config.yaml
encoder_arch: "transformer"
model: "encoder-decoder audio transcriber"
dataset: "short read English sentences (LibriTTS-R)"
train_examples: 26041
input: "waveform_16khz"
tokenizer: "word"
vocab_size: 5132
encoder_norm: "layernorm"
encoder_norm_position: "pre"
encoder_activation: "quick_gelu"
encoder_mlp_ratio: 2
encoder_head_dim: 32
encoder_fused_qkv: false
encoder_bias: "none"
encoder_qk_norm: true
encoder_parallel_block: false
encoder_inner_norm: false
encoder_moe: "top_k"
encoder_kv_group_size: 2
encoder_num_experts: 4
encoder_moe_every: 2
encoder_expert_mlp_ratio: 0.5
encoder_experts_per_token: 1
encoder_shared_expert: false
encoder_wave_strides: [5, 4, 4, 2]
encoder_subsampling: 4
encoder_layers: 6
encoder_width: 192
encoder_positions: "sincos"
fusion: "cross_attention"
label_smoothing: 0.05
decoder_width: 192
decoder_layers: 10
decoder_norm: "layernorm"
decoder_norm_position: "pre"
decoder_activation: "silu"
decoder_mlp_ratio: 4
decoder_head_dim: 32
decoder_fused_qkv: false
decoder_bias: "all"
decoder_qk_norm: false
decoder_parallel_block: false
decoder_inner_norm: false
decoder_drop_path: 0.1
decoder_positions: "learned"
decoder_cross_attention_every: 1
decoder_tie_embeddings: false
residual_init: "none"
optimizer: "soap"
beta2: 0.95
learning_rate: 0.0026
beta1: 0.9
shampoo_beta: 0.95
eps: 1e-08
precondition_frequency: 20
max_precond_dim: 512
one_sided: false
adamw_lr_other_params: 0.0028
max_grad_norm: 3.0
max_steps: 9100
batch_size: 256
epochs: 89.5
lr_schedule: "poly"
final_lr_fraction: 0.01
warmup_steps: 270
weight_decay: 0.07
adamw_weight_decay_other_params: 0
Rows from block 3 of the text decoder of a small encoder-decoder audio transcriber, named by matrix and row number. Rows with one number belong to one neuron. Each number is 200 + 20 x the weight over its row's rms, rounded and kept within 0 to 999. All counts start at 0.
Before each neuron's rows are labels from the 100 texts, of 14848, where the neuron reaches its highest value: "fires on" is the input token at the peak. Only what is clearly more common there than usual is listed. The data: short read English sentences (LibriTTS-R). In brackets: how many of the 100.
# fc1: MLP up (decoder.blocks.3.mlp.fc1.weight, 768x192), inputs 0-63
# fc2: MLP down (decoder.blocks.3.mlp.fc2.weight, 192x768, transposed), outputs 0-63

fires on: "he" (19); "i" (16); "she" (12)
fc1.216,200,186,202,216,200,188,179,179,198,170,218,190,201,172,190,181,205,171,173,213,188,213,208,218,187,233,221,201,174,218,208,203,188,227,186,201,184,206,196,199,164,221,154,164,194,233,217,193,212,179,211,190,207,231,238,191,161,207,211,226,227,224,186,190
fc2.216,202,207,236,220,197,239,218,214,217,205,232,204,191,192,224,184,186,198,221,198,208,193,207,212,199,163,168,230,192,171,203,157,219,193,178,221,158,205,204,212,194,201,207,220,220,238,221,217,212,164,182,185,208,191,212,195,213,206,214,211,176,208,197,203

fires on: "all" (8); "'" (8)
fc1.297,178,219,206,219,211,193,167,197,188,205,184,201,226,231,184,188,197,197,191,232,198,198,192,159,162,187,197,220,182,210,205,228,208,157,187,195,224,202,229,188,229,237,195,187,180,215,208,192,211,229,227,232,242,195,207,205,209,216,188,197,213,171,192,224
fc2.297,232,212,213,216,216,178,207,208,189,222,216,188,191,194,198,190,205,181,217,210,201,187,210,218,202,196,195,237,217,209,224,175,211,232,182,191,165,193,197,232,188,229,211,185,209,187,179,195,228,207,192,154,177,166,235,212,163,165,239,187,194,230,220,224

fires on: "all" (30); "one" (19); "each" (7)
fc1.725,185,207,206,194,147,205,177,189,216,194,182,231,189,204,232,182,183,186,216,226,200,234,154,184,194,191,216,172,195,184,215,209,202,191,192,187,199,189,227,190,224,182,248,199,171,225,212,170,191,247,200,193,190,177,184,178,212,228,180,175,165,177,171,174
fc2.725,219,231,205,193,158,214,203,178,222,211,209,244,200,221,210,190,201,186,190,199,216,214,206,188,187,214,197,195,198,210,223,213,210,201,185,186,208,141,191,208,189,180,195,183,203,162,179,195,213,176,178,205,172,202,205,179,152,216,201,216,207,221,208,219

fires on: "all" (10); "were" (8)
fc1.453,226,186,183,208,213,213,165,185,163,191,201,212,189,202,176,194,214,221,176,180,194,211,229,175,191,202,181,196,195,193,215,224,174,181,199,204,144,201,188,195,206,249,181,159,187,172,238,224,221,207,207,183,198,183,195,175,181,198,228,177,176,211,197,248
fc2.453,210,189,232,208,189,170,206,186,190,221,200,197,213,203,195,204,193,208,192,201,211,183,167,253,174,213,176,201,183,207,251,192,193,223,194,191,209,181,210,220,199,205,252,214,205,225,172,173,208,177,198,215,217,168,230,221,232,169,219,194,204,227,220,202

fires on: "all" (36)
fc1.625,210,183,190,220,185,196,218,173,219,184,215,212,170,174,224,197,205,211,198,206,223,218,184,182,193,209,206,181,170,218,201,220,209,213,193,218,202,233,171,208,238,212,220,195,224,225,192,199,233,194,214,208,202,191,194,195,214,203,200,182,212,169,133,162
fc2.625,226,173,198,198,208,178,183,188,207,211,233,208,242,232,173,228,199,217,225,183,212,156,167,218,214,216,174,176,199,186,189,205,221,216,199,225,196,195,204,189,211,182,184,186,166,199,236,199,203,212,202,185,198,231,187,190,194,193,219,232,178,232,209,235

fires on: "all" (12); "or" (11)
fc1.253,220,180,192,161,215,224,159,218,195,199,215,160,193,173,208,194,147,194,195,220,205,238,214,200,188,216,227,208,201,179,203,217,208,166,195,209,181,219,241,192,187,220,164,190,194,200,220,177,205,195,211,202,173,231,199,191,199,203,169,194,196,181,169,190
fc2.253,183,205,218,213,200,186,207,223,195,215,212,224,187,199,181,179,230,199,211,210,203,207,192,190,236,205,183,147,200,196,193,215,196,217,205,173,186,200,204,198,226,161,204,179,228,194,222,171,209,182,190,199,137,202,189,197,184,187,235,188,189,200,190,193

fires on: "he" (39); "she" (31); "i" (13)
fc1.497,198,216,174,197,221,182,227,156,189,203,194,194,174,166,166,222,198,200,205,218,182,163,169,201,210,207,212,225,199,157,199,175,232,217,193,185,184,239,209,203,231,192,192,178,218,208,176,234,227,197,238,160,214,190,201,197,181,180,256,224,204,202,188,184
fc2.497,218,196,206,220,184,222,200,239,199,218,218,203,220,199,204,186,193,203,208,193,218,211,205,187,203,224,225,194,162,207,184,193,233,164,210,162,209,232,176,200,206,199,193,241,207,190,231,210,182,213,206,188,201,166,199,176,206,199,202,223,166,225,186,169