config = dict(
    model='encoder-decoder audio transcriber',
    dataset='short read English sentences (LibriTTS-R)',
    train_examples=26041,
    input='waveform_16khz',
    tokenizer='word',
    vocab_size=5132,
    encoder_arch='transformer',
    encoder_norm='layernorm',
    encoder_norm_position='pre',
    encoder_activation='quick_gelu',
    encoder_mlp_ratio=2,
    encoder_head_dim=32,
    encoder_fused_qkv=False,
    encoder_bias='none',
    encoder_qk_norm=True,
    encoder_parallel_block=False,
    encoder_inner_norm=False,
    encoder_moe='top_k',
    encoder_kv_group_size=2,
    encoder_num_experts=4,
    encoder_moe_every=2,
    encoder_expert_mlp_ratio=0.5,
    encoder_experts_per_token=1,
    encoder_shared_expert=False,
    encoder_wave_strides=[5, 4, 4, 2],
    encoder_subsampling=4,
    encoder_layers=6,
    encoder_width=192,
    encoder_positions='sincos',
    fusion='cross_attention',
    label_smoothing=0.05,
    decoder_width=192,
    decoder_layers=10,
    decoder_norm='layernorm',
    decoder_norm_position='pre',
    decoder_activation='silu',
    decoder_mlp_ratio=4,
    decoder_head_dim=32,
    decoder_fused_qkv=False,
    decoder_bias='all',
    decoder_qk_norm=False,
    decoder_parallel_block=False,
    decoder_inner_norm=False,
    decoder_drop_path=0.1,
    decoder_positions='learned',
    decoder_cross_attention_every=1,
    decoder_tie_embeddings=False,
    residual_init='none',
    optimizer='soap',
    beta2=0.95,
    learning_rate=0.0026,
    beta1=0.9,
    shampoo_beta=0.95,
    eps=1e-08,
    precondition_frequency=20,
    max_precond_dim=512,
    one_sided=False,
    adamw_lr_other_params=0.0028,
    max_grad_norm=3.0,
    max_steps=9100,
    batch_size=256,
    epochs=89.5,
    lr_schedule='poly',
    final_lr_fraction=0.01,
    warmup_steps=270,
    weight_decay=0.07,
    adamw_weight_decay_other_params=0,
)
Rows from block 4 of the text decoder, named by matrix and row number. Rows with one number belong to one attention dimension. Each number is 50 + 12 x the weight over the matrix's rms, rounded and kept within 0 to 99. All counts start at 0.
# v: cross-attention value (decoder.blocks.4.cross_attn.v.weight, 192x192), inputs 0-191
# proj: cross-attention output (decoder.blocks.4.cross_attn.proj.weight, 192x192, transposed), outputs 0-191
v.180:55 51 44 63 40 75 52 50 35 31 39 52 41 47 61 43 72 63 39 35 62 47 60 48 68 30 73 50 41 52 76 18 41 43 43 75 36 57 65 45 29 56 46 39 46 56 53 44 51 52 58 56 62 75 32 48 41 40 46 56 41 46 40 43 62 62 67 47 47 68 44 23 47 46 47 41 55 48 55 27 65 62 47 31 61 37 63 63 39 31 55 61 43 48 53 59 69 35 39 41 57 40 56 57 32 36 55 43 59 51 69 60 37 47 31 61 60 59 56 48 54 55 32 43 41 36 65 44 54 40 50 60 91 57 33 80 54 53 53 66 35 83 47 54 44 52 32 38 47 47 49 45 52 24 54 49 60 41 64 50 41 38 40 42 42 41 41 76 33 55 50 48 66 44 55 49 48 20 32 70 47 50 52 62 58 63 44 51 61 67 59 44
v.181:36 59 39 61 44 64 55 43 41 50 51 53 34 45 72 58 74 30 52 43 43 26 66 71 53 51 47 61 32 51 34 64 58 46 55 60 60 42 34 52 46 41 51 74 47 26 54 53 72 75 49 64 74 44 51 32 49 42 50 58 53 31 40 48 59 43 24 58 21 59 52 45 43 20 72 38 53 56 54 80 57 47 70 42 73 41 46 46 56 32 51 50 48 55 51 64 64 60 40 41 51 52 29 51 74 38 37 52 58 60 73 58 43 55 36 43 39 43 48 61 62 23 67 49 75 56 37 71 45 52 51 58 60 57 64 33 45 56 80 46 50 54 57 43 74 45 34 34 67 45 59 64 41 68 57 40 34 44 53 68 46 51 42 67 52 57 48 34 74 57 68 43 58 50 32 79 49 35 76 51 56 33 34 67 25 52 33 61 55 50 48 59
v.182:53 56 39 54 38 61 46 65 40 57 45 34 35 29 56 41 55 53 27 43 40 50 45 45 62 52 63 39 42 33 48 49 34 71 52 49 66 13 68 64 63 60 65 33 42 33 41 53 51 54 38 51 54 49 61 65 35 44 24 83 60 57 57 65 46 36 53 45 49 45 19 41 66 58 56 41 37 66 52 61 58 60 73 70 67 60 43 42 49 50 37 60 51 48 68 47 62 85 51 40 71 47 77 40 56 51 55 42 63 41 49 51 49 56 60 61 63 79 52 41 42 53 52 34 58 38 53 35 43 72 47 18 76 71 44 54 57 32 46 70 45 30 78 59 56 72 54 33 39 58 52 49 54 41 60 48 40 49 60 38 52 46 49 55 38 62 44 62 43 51 37 48 53 41 37 42 44 39 57 53 55 56 52 58 50 40 28 63 60 68 40 62
v.183:61 59 61 60 69 36 55 60 63 38 50 56 49 49 58 34 59 80 55 42 82 40 62 60 49 41 49 46 45 70 47 39 15 31 53 60 65 47 55 19 69 39 55 41 47 54 48 35 65 41 21 70 35 64 31 44 69 55 58 48 52 48 56 22 27 39 43 61 74 53 60 67 50 60 52 21 19 44 66 79 64 88 13 40 45 48 52 40 47 59 59 62 53 56 36 47 69 59 50 34 44 52 37 54 49 63 46 56 37 49 73 52 51 49 60 45 45 55 44 55 41 73 43 36 69 29 46 36 69 23 50 42 57 52 44 62 68 68 34 66 31 53 48 55 65 43 44 45 58 74 66 26 50 49 36 72 48 38 35 82 41 47 15 34 48 50 70 56 45 47 57 55 67 62 49 44 54 51 45 37 56 66 50 47 55 40 63 30 46 51 63 63
v.184:41 60 46 71 51 44 55 63 49 29 32 46 49 52 47 52 31 60 58 52 55 39 39 55 71 61 51 56 43 41 73 55 63 66 49 62 74 28 61 44 75 54 45 56 61 46 44 54 36 36 81 44 69 68 60 45 51 54 50 57 15 51 51 61 56 60 32 57 42 70 60 36 44 30 19 49 55 53 67 35 39 46 58 48 23 63 50 48 46 68 39 51 61 54 51 31 56 46 66 49 43 47 29 33 32 39 51 45 54 60 48 40 54 64 33 63 58 43 47 44 46 35 48 47 60 75 49 40 52 46 64 49 26 40 58 65 73 40 60 46 27 67 50 43 79 23 23 43 34 73 40 36 57 66 62 53 49 30 29 73 61 54 69 60 36 52 73 31 51 62 66 65 20 25 77 61 72 29 53 39 48 46 50 49 28 38 55 65 49 38 57 27
v.185:40 64 40 51 60 60 62 71 50 84 70 63 54 62 32 48 52 59 55 45 54 45 66 55 47 74 43 54 61 51 54 70 55 56 51 60 50 61 43 60 59 53 60 68 48 45 66 48 70 45 21 43 65 47 39 64 61 61 44 63 26 26 47 44 64 66 38 41 61 42 55 42 64 66 46 61 41 41 33 55 37 59 60 46 49 42 40 40 46 56 43 31 37 68 64 47 71 39 53 45 62 36 56 54 27 32 21 49 55 48 57 49 46 56 43 41 62 69 49 38 60 40 49 64 45 52 72 31 54 63 39 41 51 32 62 58 58 62 50 61 50 65 38 42 62 63 50 53 51 53 48 33 53 40 52 57 42 14 63 42 19 59 46 55 43 54 45 76 81 47 45 43 54 68 78 49 38 67 40 55 52 52 57 49 44 49 35 45 48 28 43 29
v.186:39 35 20 42 62 57 58 71 70 50 35 37 59 32 59 53 60 45 50 57 55 67 45 39 30 62 45 59 41 53 37 63 56 37 56 49 68 81 27 73 55 56 49 62 33 52 52 27 52 57 56 40 32 49 30 57 38 63 54 49 64 17 56 50 42 33 63 38 47 57 36 63 36 49 32 55 41 59 56 68 54 37 61 47 52 66 67 55 42 36 33 39 57 39 52 41 41 58 46 63 62 47 56 40 39 29 57 53 47 55 25 49 23 53 62 51 59 20 50 56 51 56 58 54 48 68 34 26 58 34 49 45 67 44 50 53 42 32 36 40 34 38 24 71 56 47 60 57 58 64 57 52 14 43 47 52 65 61 53 38 44 61 45 43 27 59 39 56 41 29 56 66 71 44 42 47 41 66 58 28 75 26 47 48 62 69 52 33 49 35 42 23
proj.180:53 59 54 50 43 53 37 57 37 37 60 46 90 37 65 25 60 50 49 43 46 34 49 55 67 62 46 34 76 43 55 45 57 53 73 28 36 57 39 42 52 49 63 66 48 38 56 53 41 41 24 39 51 44 65 62 54 39 61 43 51 41 59 63 56 47 64 45 37 60 52 51 40 41 47 44 64 33 49 43 35 32 36 30 58 46 50 39 60 60 55 54 74 54 39 57 49 61 59 43 45 41 45 21 81 51 45 16 47 41 44 61 67 34 43 58 52 32 33 56 73 56 71 42 61 20 24 44 55 69 38 39 36 61 46 50 75 38 50 49 57 60 47 53 49 61 63 41 59 53 50 33 68 58 64 45 53 40 62 43 58 61 65 42 51 64 44 58 31 67 52 47 64 58 37 40 54 64 50 26 65 51 47 56 58 48 54 75 59 43 53 61
proj.181:57 44 41 46 85 34 34 48 55 58 50 43 67 41 41 47 37 59 39 57 37 41 45 58 27 35 64 51 36 50 70 64 40 39 44 41 54 61 13 48 42 30 42 47 37 45 42 55 44 40 37 44 30 60 20 39 51 58 49 38 62 37 50 64 73 48 54 29 52 70 77 67 56 46 53 25 52 53 44 61 30 35 78 59 72 47 60 47 50 68 53 50 54 53 59 57 35 38 39 18 84 51 70 56 34 45 59 46 73 48 54 74 36 47 54 46 58 72 62 57 46 58 53 52 29 52 58 56 62 42 54 44 44 59 58 61 41 48 50 48 55 23 40 45 49 33 24 43 63 31 35 46 45 55 39 38 77 69 53 45 41 42 43 46 51 38 64 53 43 52 62 57 51 48 30 47 51 43 23 44 56 31 58 55 42 21 66 56 52 30 32 72
proj.182:76 27 32 56 64 46 33 50 75 61 47 44 61 69 59 52 44 53 45 54 40 43 26 56 51 54 52 73 57 31 63 83 52 55 76 35 51 58 35 63 44 60 36 42 47 49 37 56 46 45 56 56 43 47 59 78 49 45 59 46 39 53 37 37 36 37 61 47 70 47 60 70 42 42 45 60 37 35 60 50 30 32 49 53 65 53 56 73 50 41 59 60 60 46 46 58 38 49 65 74 34 48 61 61 48 61 51 42 72 59 51 45 66 35 62 65 33 56 46 33 58 53 53 52 59 40 47 58 60 43 52 57 55 61 59 63 30 49 38 49 45 30 61 63 36 53 51 64 28 63 53 45 42 44 52 43 35 53 49 42 52 39 55 50 56 38 58 59 50 66 38 53 39 67 67 42 49 56 45 56 49 55 61 39 28 50 71 41 11 57 59 43
proj.183:77 78 54 51 44 37 40 76 60 21 72 56 60 45 51 43 46 53 68 60 52 42 52 25 70 67 61 54 45 54 61 40 56 46 58 27 77 60 68 32 41 65 49 52 48 67 48 42 33 50 49 45 64 46 39 40 55 35 51 49 35 50 40 49 67 25 47 49 42 66 39 57 51 35 43 56 51 52 36 50 43 40 46 50 39 47 38 38 54 59 17 41 55 37 25 52 52 49 49 47 37 44 44 65 82 42 49 50 57 23 45 33 59 42 32 40 50 73 32 44 47 48 34 67 43 38 55 40 36 75 44 54 68 41 55 42 67 55 67 50 19 42 49 62 39 60 46 30 50 32 34 69 67 63 47 53 45 51 38 55 65 27 59 44 65 53 66 75 53 50 43 51 44 54 49 28 53 77 46 74 49 42 48 57 74 47 46 43 42 54 73 37
proj.184:43 56 45 61 37 39 59 62 38 41 40 28 70 46 31 64 43 48 19 47 44 56 54 37 49 43 67 50 60 56 42 71 60 33 47 40 59 46 45 47 74 39 56 47 48 48 53 58 31 60 33 43 71 43 69 62 81 42 31 60 65 53 42 56 52 58 49 58 67 40 64 45 52 32 77 42 53 38 56 61 60 58 34 44 69 58 47 42 51 32 34 72 51 55 70 59 65 31 46 48 49 59 36 77 48 64 29 39 60 61 28 15 39 80 56 57 55 40 52 46 33 53 43 52 46 41 65 46 51 21 67 43 30 33 48 45 68 57 48 56 55 47 32 34 51 50 63 62 53 44 32 43 41 83 84 46 61 51 65 52 54 69 40 80 28 53 72 56 63 42 75 52 59 23 27 54 55 43 52 36 56 42 37 48 41 38 61 63 41 47 87 55
proj.185:61 46 40 39 54 42 51 54 73 42 45 49 42 35 55 63 62 29 42 48 50 34 39 60 66 50 64 75 39 33 43 59 46 68 37 67 64 64 54 54 66 46 64 58 39 38 64 36 60 30 27 56 58 41 38 53 47 39 61 66 66 41 77 61 63 61 50 62 42 69 52 62 30 62 51 48 60 49 42 54 39 57 48 44 66 37 42 41 54 47 53 77 47 45 55 57 57 61 38 64 63 49 60 40 44 44 58 41 38 52 55 44 73 67 58 47 51 54 46 35 59 65 59 70 54 47 43 57 40 43 59 43 32 46 38 44 65 66 40 62 36 56 69 66 55 48 44 39 50 43 32 64 52 42 44 32 67 57 64 36 49 34 54 53 63 50 31 65 53 43 46 66 38 68 50 44 62 48 59 40 46 41 47 44 47 36 50 42 59 51 70 59
proj.186:56 49 52 52 67 38 29 58 43 63 31 41 43 64 54 45 65 43 67 55 61 50 48 60 63 38 46 48 38 45 61 60 43 51 30 56 51 45 69 45 47 41 33 35 35 55 61 31 41 58 33 51 58 42 52 26 46 71 61 51 62 34 37 12 60 53 51 56 55 52 62 55 47 57 38 49 39 47 49 32 72 73 51 64 38 68 66 39 45 51 52 43 45 33 25 46 59 46 63 45 65 61 64 17 38 70 38 38 39 64 62 56 39 49 49 40 66 37 42 55 51 64 43 55 40 56 54 45 67 54 58 48 76 56 42 56 46 40 34 23 67 51 26 47 57 65 44 43 57 75 48 25 40 24 52 55 57 23 53 50 54 64 52 57 61 38 61 60 51 75 27 43 45 47 66 63 49 51 52 43 32 43 65 27 65 67 42 28 39 71 48 50